A small self-supervised audio encoder (BEST-RQ), trained from scratch.
Training: 7900 steps, batches of 48.
Rows from block 8, named by matrix and row number. Rows with one number belong to one attention dimension. Each number is 128 + 24 x the weight over the matrix's rms, rounded and kept within 0 to 255. All counts start at 0.
# q: attention query (model.blocks.8.attn.q.weight, 256x256), inputs 128-255
# k: attention key (model.blocks.8.attn.k.weight, 256x256), inputs 128-255
q.27 [131 119 127 140 119 143 173 130 146 114  98  92 152 134 111 118 161 146 100 142 136 135  94 116  60 115 133 155 155 160 114 144 142 130 118  85 128 161 132 106 125 136 116  85 137 172 107 137  97 164 119 153 133 154  94 137 100 133  87  93 155 109 157 130 114  96 143 124 141 126 148 139 116 141 110 139 105 114 128 174 156 132 120 119 132  99 142 112  99 120  94 123 141 101 143 119 146 109 148 124 138 168 115 143 167 101 150 153 137 131 135 147 130 103 116 173 116 144 112 110 137 130 122 128 117 151 161 164]
q.28 [156 108 123 124 142 160 115 125 111  93 118 127 168 102 124 113  94 116 140  77 119 161 125 144 188  89 170 125 119 136 122 126 158 115 130 119 158 105 121 146 110  84 132 155 123  78 130 123 113 146 140 122 155 120 128  79 171 150 145 143  79 127 117 110 115 111 158 132 149  77 122  91 137  60 100 127  91 141 112 114 141 104 162 139 123 137 129 119 159 143 145 199 143 138 113 192 122 138 149 104 149  95  89 118 102 172 112 127 142 122 138 150 127 119 135  99 172 153 146 190 137 144 155 174 167 123 144 149]
q.29 [156  82 172 119 111 163 157 180 187 147 116 126 121 118 135 146 139 105  78 108 114 163 133 105 130  98 159 110 160 182 124 181 120 123 144 113 145 107 128 104 127 142 140 123 100 111 134 141 137 126  77 129 166 147 106 133 129 130 143 112 129 106 122 141 144 162  98  64 124  92 136  86 157 132 151 143  88 117 135 171 180 171 125 102 120  87 156  93 114 119  98 111 116 123 133  88 138  35 136 130  97 160 138 138 138 133 165 137 158  95 155  86 117 153 139 129 114 125 114 168  86 111 122  86 124 153 147 135]
q.30 [134  87 108  99 172 159 129 159 139 185 151 164 134 123 138 162  93 126 125 118 139 101 144 126 116 121 126 117 155 101 150 147 117 105  81 119 120 131 157 124 126 153 130 164 110 101  94 115 139 120 162 149 134 129 100  65 148 121 155  98 196 114 122 117 107 141 145 129 115 110 158 105 131 124 128 122 116 120 150 142 161 116 100  75 173 176 171 172 121 122 159 122 151 167 144 181  95 125 134 119 124 138 141 131 132 143 158  78 120 141 111 141 146 137 118 128 149 120 123 133 151 168 150 149 105 112 137 131]
q.31 [150 126 168 142 163 170 108  96 148 131 118 120 124 143 185 124 125 133 121 127 112  89  95 141 100 113 131 116 202 156 127 125  74 138 160 118 169  80 154 139 103 138 190 137 159 134 118 138 129 112  99 116 115 106  79 127 150 153 151 124 125 118 110 130 135 152 138  66 109 101 139 113 130 140 110 162 121 148 164 103 198 132 140 131  79  95 136 146 185 102 119 153 130 128 140 124 106 100 107  98 135 143 164 152  92 129 177 116 109  90 103 114 144  99 118  94  88  88 112 116  97 114 155 119  85 124 123 133]
q.32 [148 105 129 111 175 153 145 141 129 168 175 127 111 106 132 101 107 147 134 103 120 133 133 112 139 134  93 118 136 153 124 112  63 132 128 131 145 161  97 190 143 140 125  87 131 142 118 151  79  96 113 138 114  90 129  84 177 169 107  88 120 152 116 151 169 139 113  87 136  94 104 107 119 143 111  70 105 119  82 142  73  97 113 189 108 107 118 131  83 126 141 135 174 104 144 105 122 142 157  97 121 145  85 164 139 157 119 103 125 145 104 137 125  87  76  96 147  95  81 142 172  92 140 131 140  81 114 131]
q.33 [ 96 255 153 120  85  80  79 183 149  97  91 140 124 140  56 127 176 128 150 137 140 128 166  78 123 105 138  76 109 115 171 164 128  90 115 150 136 128 111 106 141 115 156 134 102  84 151 113 131 161 154 143 159 138 183 162  72  77 155 173 123 167 165 119  97 145 147 124 109 127  95 142 170 121 111 144 173 147 144  95 221 139 150 143 125 106 158 182 147  89 160 100 133 150 155 108  84 203 118 139 101 145 151  96 169  95 118 171 153  61  92 125 112 171 162 160  81 161 119 123 124  82  76 172  97 164 138 139]
q.34 [116 135 129 133 120 103 116 126 118 144 111 110 102 121  97 105 123 129 104 130  94 121 105 109 100 100 155 130 101 104 164 128 138 114 145 122 155 136 123 118 179 133 116 125 112 143 148 122  75 164  86 135 168 107 135 133  77 176 110 141  99 146 142 139  94 132 126 162 106 152  79 125 110 154 133 148 129  89 119 149 138 102 112 168 148 119 131 121 133 152 148 146 100 145 158  95 139 127  92 142 177 154 150 148 142 147 105 148 152 101 112 120 147 141 136 148  90 143 144  94 145 146 121 116 103 132 131 127]
q.35 [ 92 193 135 183 114 105 152 116 126 109  94 120  98 130 144 107 139 134 118 103 139 166 146 152 141 124 147  85 119 129 132 145 109 151 113 151 175 113 134  55 110 146 159 124 109 124 119 137 153 140 103  45 123 153 148 144 141 144 121 180 116 143 152 119 110 149 155 115 122 136 165 135  90 163 172 169 148 106 150 126 155  89 140  97 114 144 118 110 102 113 154 129 141 132 157 146 103 114 119 124 110 147 130 126 159  89 110 154 148  71 154 143 113 152 119 124 117 130 160 111 129  95 125 107 147 118 108 117]
q.36 [156 168 118 134  94 143 113 148 121 171 105 112 134 114 161 137 163 134 181  96 122 147 121 125  86 120 104 119 133 115 110 131 107 100 133 176 137 162 170 122 155  75 144 107 131  96  87 120 141 167 114 123 132 128 148 112 124 104 128 164 131 157 141 120 137 147 165 115 117 154 108 107  57 161 130  97 170 108 112 144 162  91 161 150 134 111 104 166 113 107 112 137 130 131 138 113 117 146 137  96  85 103 152 156 192 130 150 134 154 110 140  98  93 121  54 173 169 138 126 142 122 106 116 104 152 130 149 115]
q.37 [101 144 113 138 120 103 121 139 146  89 104 138 136 146 139 134 162 130 155 139 139 123  96 120 151 105  80 135 107  77 126 166 141 158  92 130 147  72 173  68 144 105 131 157 160 161 151 101 174 142 108 102 175 122  90 139  92  75 146 146 107 154 127 153 144 123 126 117 111 160 125 122 119 129 104 145 149 144 124 125 128 151 149 124 126 130 106 105 123 115 144 108 134 172 145 137 123 155 135 153 130 170 144 101  90 120 155 107 125 100 157 112 115 149 175 122 109 132 135 112 159 158 149 128 145 169 128 112]
q.38 [135 129 156 112 141  86 111 145 128 105 112 124 135  98 143 149 109 116 138 169 109  98  87 130 153 142 125  96  94 132 136 117 137 101 166 119 128 136 146 159 116 138 113 140 113 219 135 121 139 143 155 110 132 147  95 119  96 121 164 107  69 141 136  94 170 136  90 134 130 110 134 121 128  99 114 135  96 142 144 103 102 134 160 161  99 134 120 135 123 106 105 122 115  95 120  97 153 124 114 123 111 142 134  87 112  99 152 131 103 136 125 149 158 139 147 118 131 134 131 105 130 115 142 153 128 142  88 136]
q.39 [116 145 148 136  76 153  69 120 154 105 104  82 121 124 134 160 140  85 155 188 164 103 101 142 123 145 114  98  88 110 155 118 134 127 112 156 145  91 111 100 123 142 139 135  78 104 193 107 144 151  60  62  97 161 119 156 106  91 145 141 135 155 126  67  98 153 136 101 102  92 156 177 142  82 150  93 191 112 108 130 112 121 164  76 141 131 130  99 130 163 146  78 151 106 108 120 167 146 112  93 118 135 143  98 131 162 148 147 148 103 106 163 126 137  98 110 150 120 126  72 106  68 149 159  94 130  78 154]
q.40 [117 112 156 110 108 110 189  79 152 143 135 112 154 108 114  74 147 129 106 107 136 151  92 127 110 108 150 142 101 135 139 149 103  66 114 126  97 132 136 114 149  93 133 112 161 105 109 142 114  96 138 103 118 109 115 120  92 114 145 147 103 101 135 121 182 180 149 144 110  86 121 178 122 122 117  97 134  95  96 149 127 131 146 134 117 141 162 138  83 126 128 113 104 109 153  92 128 124 117  86 126 130 125 122 136 143 156 125 141  99 121  93 155 166 129 101 124 113 114 128 142 124 127 152  74  44 147 146]
q.41 [ 92 113 104 139 126 106 140 116 119 123 119 148 138 109 136 161 127 139  90 111 131  98 161 123 127 134 127 114 167 145 141 127 118 162 133  91 114  93 149 150 136  99  92 137  76 142 129 117 164 155 140 184 145  93 162 153 162 160 141 168 153 123 184 128 128 122 112 146  92 141 133 126 146  94 137 165 116 154 128 128 152 144 148 123 143  80 196 149 138 139 132 125 124 172 124 160  97 148  81 113 121 117 112 105 142 110 111 121 146 120 139 132  96 109 171  89 120 132 124  83 160 130 134 106 126 154 114 115]
q.42 [162  95 182  98 133 166 122 143 145 150 182 103 155 101 115 120 100 105 101 120 134 115 105 143  95 162 122 144 149 155 134 132 105 101 132  98 134 113  88 129 107 177 116  98 189 140  68 138  99  95 147 181 108 129 130  76 118 130 129 115 134 143 107 166 121 151  98  92 184  85 140 116 170 118  93 159  65 136 121 145 141 119 173 150 119 119 139 163 175  80  52 149 127 109  78 154 158 130 122 129 123 155 150 182 154 116 142 102 116 126 120 116 146 108 142 164  90 166 114 149 143 193 124 106 124 145 167 142]
q.43 [152 138 149 128 124 170 127 108 147 106 138 109 129 161  98 106 127 125  92 154 151 121 129 147 117 121 124 118 151 104 117 113 103 115  97 158 116 109  95  93  83 140  63 132 126 139 159 148 131  97 105 141 120 122 130 174 101  96 129 164 134 139 134 160 120 124 120  83 125 129 173 158 158 146 115 170  50 108 132 152  69 142 130 144 119 164 127  87 132 112 107  97 155 111 151 119 148 113  77 127 177 138 138 126  96 148 135 151 140 147  92 172 107 142 148  86 126 115 111 160 157 149 124 134 116 121 170 123]
q.44 [145 143 118 135 102 157 160 146 144 151  94 131  80 105 114 123 156  99 101 160 164 125 110  84  96 148 128 120 107 150  82 114 152 127 108 160 152 143 120 109 164  89 106 134 113  80 125 138 167  95  97 120 165 148 123 142 120 130 138 182 126 114 107  77  58 152 119  98 102 120 139 165 145 135 115 127 123 124 130  91 126 125 106 108 141 162  94 125  88 120 120 107 105 150 141 144 115 135 161 101 132 158 113  85 170 151 149 148 130 120  93 125 128  96 118 134 147 109 146 121 126  76 111 197  84 106 145 129]
q.45 [145 123 143 144 164 146 130  88 116 159 118 128 139 156 125 138 162 170  83 146  93 124 130 145 135 161 143 171 162 145  95 123 152 105 189  69 176 134 179 168 121 154 134 106 198 152 153 101  88 115 156 165 100 208  75 118 171 136 158  77 178 122 157 119 119  74 134 196 140 199 161  67 123 115  86 129  68 162 152 156 124 124 161 123 220 137  94  84 135 167 119 255 124 161 101 174  93 118 126 146 109  95 114 100 151 151 132  98 129 150 162 114 103 108 155 116 156 128 193 127 144 206 162  47 143 167  57  98]
q.46 [140 142 107  77 167 109 125 175 150 175  76 133 117 122  81 174 172 114 126 103 135 158 103  95 128 122 127  83 172 150 110 119 121  94 106 103 103 130 133 152 134 162 109 176 166 113 121 130 115 140 126 134 123 183 139 150 110 122 115 136 151 107 131 148 106 126 145 137 133 148 134 144 164 140 105 130 115 136 155 130 155  97 135 145 155 128 157 119 182 114 137 113  90 125  99 139 140 133 151 127 126 150 124 116 132 114 132 133 123 143  90 188 134 129 140 170 102 149 103 126 117 135 126 153 103 133 151 134]
q.47 [131 150 127 117 164 144  99 121 100 123 180 151 120  93 176 116 107 150  81 173 126 114 104 139 140 136 148  90 143 104 155 117 123 109 107 134 170 120 131 145 171 135 132 140 137 113 119  75 147 108 109 130 121 175 136 149  48  87 143 105 109 149 117 130  86  94 136 105 153 113 105 144  70  86 106 130 106 131 173  94 133 181 152 152 110 113 117 125 117 141 151 122 114 104 161 120  82 160 115 147 109 137  85 116 106 123 122 139 159 158 173 121 106 140 126 157 112 157 146 112 122 110 133 120  91 130 125 130]
q.48 [175 120  87 152 147 184 120 100 130 162 109 150 128  93 177 168 147 126 153 128 123 120 130 174 119 122 108 139 144 101 128  99 145 143 106 149 142 138 149 116  98 158 120 136 110 146 140 111 115 143 137 138 153 135 117 100 127  73 120 138 130 160  92 130 104 129 115 124 141 124 139 156 111 120 114 155 119 145 191 111 150 129 183 119 124  75 153 150 131 133 136 113 136 148  83 138 126 165 125 121 116 119  92 118 160 101 150 136 129 101 167 140  87  71 143 127 171 161 159 107 134 132 121 112 142 165 169 125]
q.49 [ 92 158 103  93 136 131 154 124 148 135 120 137 112 134 112 110 130  88 109 122  95  78 129  95 136 120 127 149 128 110 153 145 131 111 130  58  91 141 111 116 115 143 109 125 117 123  81 160  80 139 170 150 133 141 120 133 122 134 116 136 137 116 132 163 152  75 110 151 146 181 128 135 174 134 113 158 165 155 130 156 125 134  63 117 141  87 150 149 166 112 121 169 135 123 154 103  97 140  60  71 128 121 117 162 117 123 138 135 138 117 123 104 126  82 158 156 176 140 115 120 129 158 131 107 153 121 138 179]
q.50 [139 116 152 152 124 173 168  86 108 195 146 131 132 150 123 150 133 120 154 123 101 157  83 149 126 128 113 176 135 128 136 160 177 170 151  89 160 108 153 103 138 149 165 157 176 187 132 122 141 131 150 161 141 112 132 125 130 171 164 172 119 105 137 104 145 121 121 166 128 142 115  94 103 108 112 124 164 146 122 132 120 105 134 111 106  89 104 118 108 131 137 184 152 166  85 169 128 118 146 150  64 107 133 125 130 149 177  84 122 147 142 116 118 125 187 102 146 132 145  86 109 171 164 118 143 147 147 137]
q.51 [109 109 161 112 132 146 114 168 131  92 100 163 123 114 133 108 112 136 141 186 143 131 109 149 108 150 107 145 125 131 139  80 103 144 126 127 128  93  91 128 117 110 145 127 104 160 131 112 183 129 106 117 145 149 145 143  94 132 161 159 123 158 174 127  85 113 147 102 115 142 112 120 132 141 151 151 106 117 144 107 117 135 140 125 123 152 134 103 120 154 125  92 104 140 132 125 143 109 100 131  93 138 122 123 139 101 109 135 141 114 132 137 139 112 123 145 108 155 145 141 144 117 132 158 150 157 112 102]
q.52 [100 105 142 134 134 135 149  87 121  92 121  78 141 178 111 146 127 120 131 135 106 118  99 133  85 134 175 162 102 145  84 135 112 153  94  94  89 117  95 128 103 165 165 164 175 148 127 146 182  80  81 120 124 101  92 122 131 119 132 154 120 137  88 132 126 129 139  89 141 113 134 130 147 125 167 120 129 157 134 134  63 103 121 125 159 168 110 117 149 120  92 111 136 118 106 144 171 101 147 123 128 104 143 148 116 161 106 140 126 131 157 155 148 134 125 121 125 170 100 119 108 149 167 157 160 108 147 115]
q.53 [121 120 131 156  81 137 164 167 147  88 155 139 126 133 131 113 148 113 121 164 132 153 149 152 115 145 109 138 136 140 109  77 115 136 148 157 129 105 139  87  85 124 108 140 118 170 175 108 192 129 120 101 115 144 123 176  92 161 148 177 133 149 159 104 119 113 103  90 155 138 153 140 161 120 127 129  93 137 109 117 116 140 126 129 173 154 115 128 105 124 153  89 118 116 142 136 130 124 114 161 147 143 138 134 160 137 117 139 137  99  70 124 129 143 156 145 169 104 122 108 151 129 127 145  81  84 144 163]
k.27 [122 158 125 127 136 119 110 132 125  90 112 143 118 107 114 153 120 112 103 133 144 120 131 127 183 158 119 154 117 103 125 137 125 106 133 150 132 153 157 137 145 110  93 147  64 104 140 137 127 164 116  94 130 114 132 140 117 133 161 115 127 147 156 137 133 135 100 142  99 103  96 171 130  98 116 120 121 171 109 151 131 156 159 124 112 139 125 117 103 120 121 113 153 169  77 142  75 142 135  93 139 119 109 126 118 115 122 138 157 118 159 115 128 147 149  95 135 122 141 123 154 114 162 162 150 119 144 128]
k.28 [109 100 128 127 116 131 139 129 142 197  85  82 123 125 147 119  91 146 133 116 111 163  95 132  82  90 138 155 150 116 134 118 125 120 108  50 142 137 132 127 110 128 124 107 190 177 101 128 118 136  98 143 138 128 108  73 147 133  93 113 170 116 114 137 134 168 113 109 100  98 190 113 100 138 149 161 132 111 128 140 160 103  89 136 144 126  86 148 124 144 121 155  94 117 143  79 148 114 129 167  97 134 170 169 125 142 159 178 125 129 106 111 132 130 146 133 100 155  70 121 135  89  81  89 106 144 147 205]
k.29 [148 171 139 157 131  93 141 106 130  90 150 138 123 135 169 149 139 116 126 113 125 141 121 130 128 137 146 169 142  94 124 138 122  76 111 107 135 121 119 132 152 147  91 122 125 117 157 110 169 156 130  88 122  69 101 142 117  98 129 127 119 142 145 146 144 119  91 143 163 124 137 138 160 141  94  96 123 134  81 127 114 116 142  87 146 136 103 134 121 100 122  65  93  98 102 153 116 118 140 110 161 105 141  94  95 106 102 187 129 156 134 149 151 132 156 147 144 100 144 126 134 130 151 134 157 153 126 126]
k.30 [161 121 126 140 103 162 135 174 152 155 101 121 147 134 150 113 145 105 133  94 138 160 132 139 127 138 114 126 132 106 126 100 141 146 109 126 121 143 100 122 106 145 131 129  97 178 163 105 144  93 113 134 147 121 139 117 173 120 132 141 153 115 119  71 118 162 112 121 142 123 129 129 117 136 140 130 157 134  89 132 155 109 113  93 157 165 143 141 145 113 102 130 154 127 140 138 139 117 139 159 122 114 204 124 151 148 108 153  78 147  94 125 160 144  98 121 100 123 105 148 137 114 140 116 158 112 143  98]
k.31 [149 150 128 153 135  71 134  93 121 107 121 151 140 134 151 115 109 151 120 111 102 109 128 141 143 131  69 148  94 148 141 128 112 150 148  81 155 128  86  85 133 142  85 162 146 112 146  93 167 159 149 126 143  95 142 111 112 148 130  98  96 152 127 160 174 125  91 137 120 142 165  97 165 123 101 125 172 157 132 126 158 130 125 107 116 135  90 126 115 122 147  97 108 141 154 134  96 136 154 140 129 172  92 121 124  98 144 159  99 123 150 164 148 115 126 137 119 128 127 150 167 156 134 170 113 105 104 100]
k.32 [156 109 142 112 158 119 107 123 156 139 161 119 136 102 117 113  57 161 176  92  95 129 112 133 146 130 155 122  87 119 158 145 113 130 119  91  87 143 113 144 165 126  86 121 135 105  77  96  88 153 150 151 129 180 157 120 115 155 164  97 114 127  96 116  94 153 105 150 140 116 106 172 106 105 126 117  81 114 135 101 141 150  79 136  88 189 140 172 131 138 122 172 129  92 162 135 148 132 143 146 146 140 100 137 140 143 161 131 139 145 148  98 114 141 129  95 152 153 116 141 138  93 143  80  91  81 132 104]
k.33 [115 141 124 135 149 165  57 133 104 109 123  96 122 150  92 155 172 173 108 179 157 116 109 115 141 110 139 170  94 118 115 163 129 111 110 109  92 118 130  92 151 146 153 122 184 112 209 143 155 115 129 115  96 114 119 137 115 102 137 171 105 160 100  84 106 106 116 157 160 156 136 155 118 113 127 144 169 159 121 147 127  44 108 137 139 130  85 147  93 138 138  27 166 133 152  57 118 182 140 132 133 178 124 143  75  82 112 189  87 106 101 103 154 148 154 112  73 155 118 140 127 137 113 148 130 100  96 161]
k.34 [112 140 139 123 114 190 128 118 179 128 116 155 141 120 183 123 144 111 127 162 152 125 125  89 131 120 121 135 150 168 142 129 110 176 167 165 107  82 101 110 126 112 165  84 129  73 105 112 109 112 132 110 146 133 111 145 177 147 150 117 138 162 102 129 134 106 130  99 169 185 107 129 113 126 130 100 130  23 119 172 107 149 155 192 154  89 112 161  69  99 134 125 113 110 162 139 132 126 101 132 131  88 125 106 105 158 153 144 137  93 162 138 116 144 116 139  66 122 133  69 112 201 152 154 134 128 104  93]
k.35 [134 109 146 170  91 136 122 126 135 139 109 155 152 167 115 143 134 113 107 154 185 144  74 138  91 145  98 165 134 134 104  74 200 153 127 131 132  91 150  72 123 160 154  94  89 133 153 145 115  93 127 142  93  90 106 105  92  99  91 168  68 114 131 159 124  79  92 117 137 158 130 162 168 102 118 149 160 134  94 104 130 109 117  87 158 137 111 179 152 108 119 140 115 118 125 117 116  82  86 147  81 159 141 151 117 103 156 166 126 101  85 157 160 123 167 134 126  97 128  92 100 137 119 161 122 158 106 160]
k.36 [106 143 108 159 100 148 131 102 156 124 152 122 157 162  83 107  72 207 168 137 186 154 112 126 145 102 135 128 117 167 110 119 132 133 117 124 135 101 150  89 103 143 139  71 149 131  97 151 135 131 162 107  84 145 130 120 132 130  97 173 102 117 103 122 110 108 128 134 145 154 105 133 114 129 121 106 123 111 107 137 161  78 115 131 130 128 131 186 133 147  93 112  78 106 159 116 102 130 136 165 107 109 137 135 104 140 101 167  93 112 127 142 147 138 129 124 102 112 159 121 116 162 146 116 159 158 107 119]
k.37 [101 150 131 154 137 107 145 153 111  96 111 143 165 139 136 135 139 114  73 162 174 121  87 112 111 126 138 119 111  74 120  78 132  77 136 111 116  63  95  84 139 127 128  86  88 162 170  75 146 115 124 146 138 107 130 144 104  90 135 127 109 146 182 141 142 146  97 136  97 149 206 181 113 160 164 112 140 116  98 156  90 119  88  62 133 152 113 105 163 122 114  81 152 144 149  99 134 133  68 177  82 180 119 137 114 114 107 155 145 121  95 145 190 116 164 121 103  78 106 153 165  86 162 156 103 152 146 182]
k.38 [141 113 138  56 120 134  87 115 102 116 155 125 121  96 116 124 135 130 141 134 120 166 149 159 148 110 135 112 145 117 157 196  93  94 129 148 121 152 123 125 123  57 112 129 163 118 114 154 133 159 122 145 143 113 101 129  92 123 147 129 147  98 109 119 113 189 144 127  98 102 134 128 132 130 141 129 140 139  96 119 151 152 156 147 139 123 155 115 134 127  96 195 156 129 134 117  89 165 165 144 118 132 135 112 166  94 120 105 138 132 143 116 121 130 143  93 183 155 144 202 140 131 103 148 132 108 120 157]
k.39 [190 109 150 136 101 149  45 148 119  85 165 133 112 167 112 175 137  88 147 134 146 158 120 163 104  93 120 105 121 109  72 128 160 135 119 137 166 102 142  89 107 104 180 143  82 133 142 122 132  92 116  74 121  99  92  85  75  86 100 202 126  74 146  83  99 144 116  74 142 124 166 137 181 135 120 140 106  82  99 108 103 173 159 128 115 117 160  84  66 111 119 168 129 128 144  92  80  74 164 119 160 141 115 115 102  92 117 150 133  61  88 147 164  83 143 118 128 128 137 131 108 118 147 181 161 157  96 168]
k.40 [ 79 127  86 117 116 122 140 121 147 109 120 104 174  97 119 133 132 123 109 139 147 143 156 129 153 157  91 138 146 100 124 133 124 134 106 119  94 156 181 109 131 149 131 118 150  80 136 172 135 115  91 163 153 151 144 150 139  80 120 126 123 164 139 135 104 155 101 116 130 143  98 144 155 142 140 107 128 131 155 157 165 129 123 105 133 104 121 100 122 106 152  65 141 111 149 116 108 157 128  99 109 137 119 131 136 136 126 101 111 131 150 148 141  84 122 147 133 129  95  97 111 106 134 160  99 128  85  95]
k.41 [134 160 151 101 116 171  76 157 137 100 124 122  89  62 180 115 125 105 137 120 162 128  64 163 108 113 139 174  92 157 134 125 118  86 157 123  90 122 141 141 104 107 127 104 121  95  93 126 142 122 159 107 137 125 123 126 147 137 119 182 162 134 128 152 117 133 144 127 168 137  63 145  94  81 113 126  58 153  97 132 114 115  78 145 122 128  89 143 112 180 122 128 118  48 150 156 138 135 110 149  88 143 105 146 112 126 156 158 139 135  95 125 154 154 112 129  97 130 125 131 156 173 161 181 165 135 152 147]
k.42 [126 174 147 105 184 103 169 125 128 153 145 111 130  51 132 173 169 169  93 127 133 118 125 111 159 130 133 146 163 179 145 154 106 132 123 163 132 159  87 215 128  85  52 146 125 146  77 105 136 161 151  87 189 190 123  95 153 154 135 125 104 131 108 144 122 177 155 163 147 133 128 114  98 181 139 107 128 116 120 162 167 106 152 147 104  94 118 159 133 117 175 142 129 190 129 152  89 169 167 100 118 124 123 143 146 179 133 122 103 153 176  88  78 119 104 132 168 127 169 134 110 136 145 134  84 132 113 138]
k.43 [ 96 131 136 160 103 117 171 125 149  77  88 118 141 121 140 119 120  66 137 169 156 128 126 119  73 133  68 132 162 103  77 107 119 162 139 173 128  88 115 103 148 151 171 133 120 105  99 170 125  99 100 111 112 106 138 188 122 102 122 114 112 111 177 113 147 142 125 126  77 141 143 136 155 173 118  93 102 102 135 152 142 138  78 118 111 122 179 132 131 160 155  64 102 164 114 136 163  70  79 153 153 126 153 142 130 144 134 146 141 123 142 133 138 150 108 104  56 125 105 138 108 167 132 160 146 134 163  69]
k.44 [117  90 137 185 108 138 132 119 148 119 120  96 151 158 135 168  89 111 127 145 146 101 116 105 137 110 127 117 173 102  88  91 173 140 130 118 141  69 119  84 140 185 124 133  96 111 167 140 152  75 117 114  86  95 121 137 149  77 141 129  79 143 198 137 137 146 144 142 158 144 135 119 121 151 152 129 103 121 108 129 144 145 117 122  79 174 120 116 120 126 129  84  90  86 110 135 127 109 156 144 134 148 163 125 122 104 119 134 141  91 105 137 154 116 153 134 130 105 103 118 102 112 160 143 124 115 113 151]
k.45 [148 164 152  55 145 105  97  91 115 191 166 106  90 117 141 132 135 220 158  69 101 113 161 162 152 170 150 141 118 159 171 169  77 137 135  77 129 158 152 223  88 112  41 124 128 126  37  74 108 218 200 164 133 199 142 104 202 196  93  98 168 152  85 162 161 156 129 183 156 174 159 128  89 123 116 131 126 157 191 184 109 126 104 216 125 128 101 152 179 160 153 252 151 118  98 149 103 161 132 111  93  71 134 113 146 124 141 151 164 178 147 134  74 153 130  93 150 129 122 174  97 159 155  55 157 114 178 144]
k.46 [155 142 117 130 151 121 128 100 118 170 157 110 130 113 147 116 135 197  94 163 132  81 147 151 145 139 106 161 122 146 142 143 116 137 156 110 152 133 153 159 104 115  76 125 166 148 129 122 137 115 105 122 157 130 112 121 138 154 146 142 122 179 115  99 122 146 137 141 187 106 112 161 136 149 114 114 170 164 122 125 118  89 122 125 114 134  88 119 132 158 198  71  96 144 112 131 135 195 139  95 169 128 121 109 121 114 136 112 102 112 153 111 158 146 127 141 127 157 149 178 129 106  89  92 159 131 133 147]
k.47 [167 122 204 148 171 135 109 156  97 160 149 151 169 121 155 131 132 119 152  72 122 147  95 189 154 112 190 136  83 106 146 157 112  99 154 129 123 135 110 152 110 142 135 153 124 157  89 110 151 169 122 145 103 121 141  74  89 152 154 112 103  98 142 131 121 127 152 148 123  87 152 118 105 136 100 167 128 149 136 126 108 108 155 149 103 143 137 125 136 136 102 192 127 122 137 153  93 105 141 126 116 116 120 128 100 139 135 110 137 179 122  95 129 124 139 113 161 105 159 138 160 159 122 147 144 136 120 162]
k.48 [183  92 134 149 187 147 114 147 119 113 149 152 129 134 135 130 115 117 138 127 121  94 124 174 173 102 160 117 129 177 142 137 146 111 145 129 114  88 116 143  93 151  84 118 116 148 115 111 136 138 137 122 163 150 120 111 128 125 145  99 115 139 152 146 154 135 153 170 195 132 129 149 158 142 131 129 107 148 124 116 140 138 159 110 121 134 137 107 141 136 116 181 113 107  95 131 105 132 155 121 116 113 123 146  97 145 103 150 140 119 185 131 152  85 125 124 137 119 177 135 167 102 161 143 133 156 103 172]
k.49 [131 121 129 114 138 151 136 136 132 135 120  96 107  89 133 159 169 162 138 152 138 126 158  91  82 161 114 126 141  99  97 140 144 112 164 118 143 169 110 145 130 148 115 144 143 152  92 151 138 148 154 128 164 148 144 141 191 163  99 132 135 118 113 153 131 155 143 137 117 134  63 155  74  86 160 123 111 161 111 147 104 173  91 169 127  81  64 126 136 144 131  90 130 115 150 147 125 143 173 104 134 116  95 137 166 106 112 100 146 146 111 142  90 137 103 148 134  74 130 129 129 104  96 135  99 128 125 116]
k.50 [195 125 139 111 159 147 145 110  99 153 191 168 125  94 145 148 130 155 134 132 132 132 119 146 167 150 134 183 173 149 138 134 137 132 142 110 119  95 126 186 133 121  68 175 124 183 137  68 104 186 174 143 148 158 105 102 144 119 157 144 140  95 132 135 131 147 149 116 142  79 139 125 132 104 152 134 106 138 159 117 137 141 130 121 157 100 109 114 131 135 141 208 154 157 105 137 120 140 100 144 130 143  79 134  69  92 127 174 121 174 186 169 157 133 112  76 124 104 160 107 134 147 123 106 143 147 144 172]
k.51 [117 143 124 139  88 158 126 113 131  96 120 142 109 121  79 142 149  79 132 158 104  92 122 149 150 109 124 114 130 156 101 142 129 159 120 122 142 155 117  45 114  90 154 122 108 106 141 138 156 109 114  86 150 113  87  96 108 125 128 148 157 109 149 136 132 130 120 124 112 130 122 104 109 159  89 139 127 124 114 140 149 139 168 132 141  96 123 151 104 122  86 141  97 124 125 151 111 107 155 124 132 173 147 130 131  98 143 109 159  92 102 156 156  97 142 125 143 140  97 138 103 181 109 138 128 142 107 115]
k.52 [116 114  80 115  86 118 172  68 135 111 142 153  87 119 137 149 120  77 114 127 132 136 140 126  87 108 109 130 146 134 132 127 144 142 163 119 127 139 128  80 126 117 162 126  71 141 134 159 141  81 137  95 137 122 136 110 114  90  80 141 130 120 143 168 144 110 133 144 119 123  90  73 132 129 131 168 117 101 138 135 154 148 170 153 110  81 150 124 120 130 156 142 159 126 169 147 124 104 130 113 101 135 171  79 176  88 112 105 137  89  59 137 114  94  91 106 139 107 121 129 132 154 125 167 102 114 108  90]
k.53 [117 111 175 139  96 144 137 101 121 144 139 136 110 117 105 125 156 116 122 138 128 139  88 104 113 129  81 104 165  91  98  88 121 169 136 146 150 101 151 111 121 148 171 129 150  88 123 114 137 107 103 116 140  93 113 177  87  83 121 123  86 129 155  80 153 148 109 146  76 183 144 126 123 137 152 135 148  79  94 184 137 145 109 134 145 136 126  76 159 126 108  72  94 170  94  94 148  86 151  81 123 148 139 131 118 115 143 189 124 107  89 140 113 120 138 117  90 108 137  54  82 141 141 208 116 142 141 126]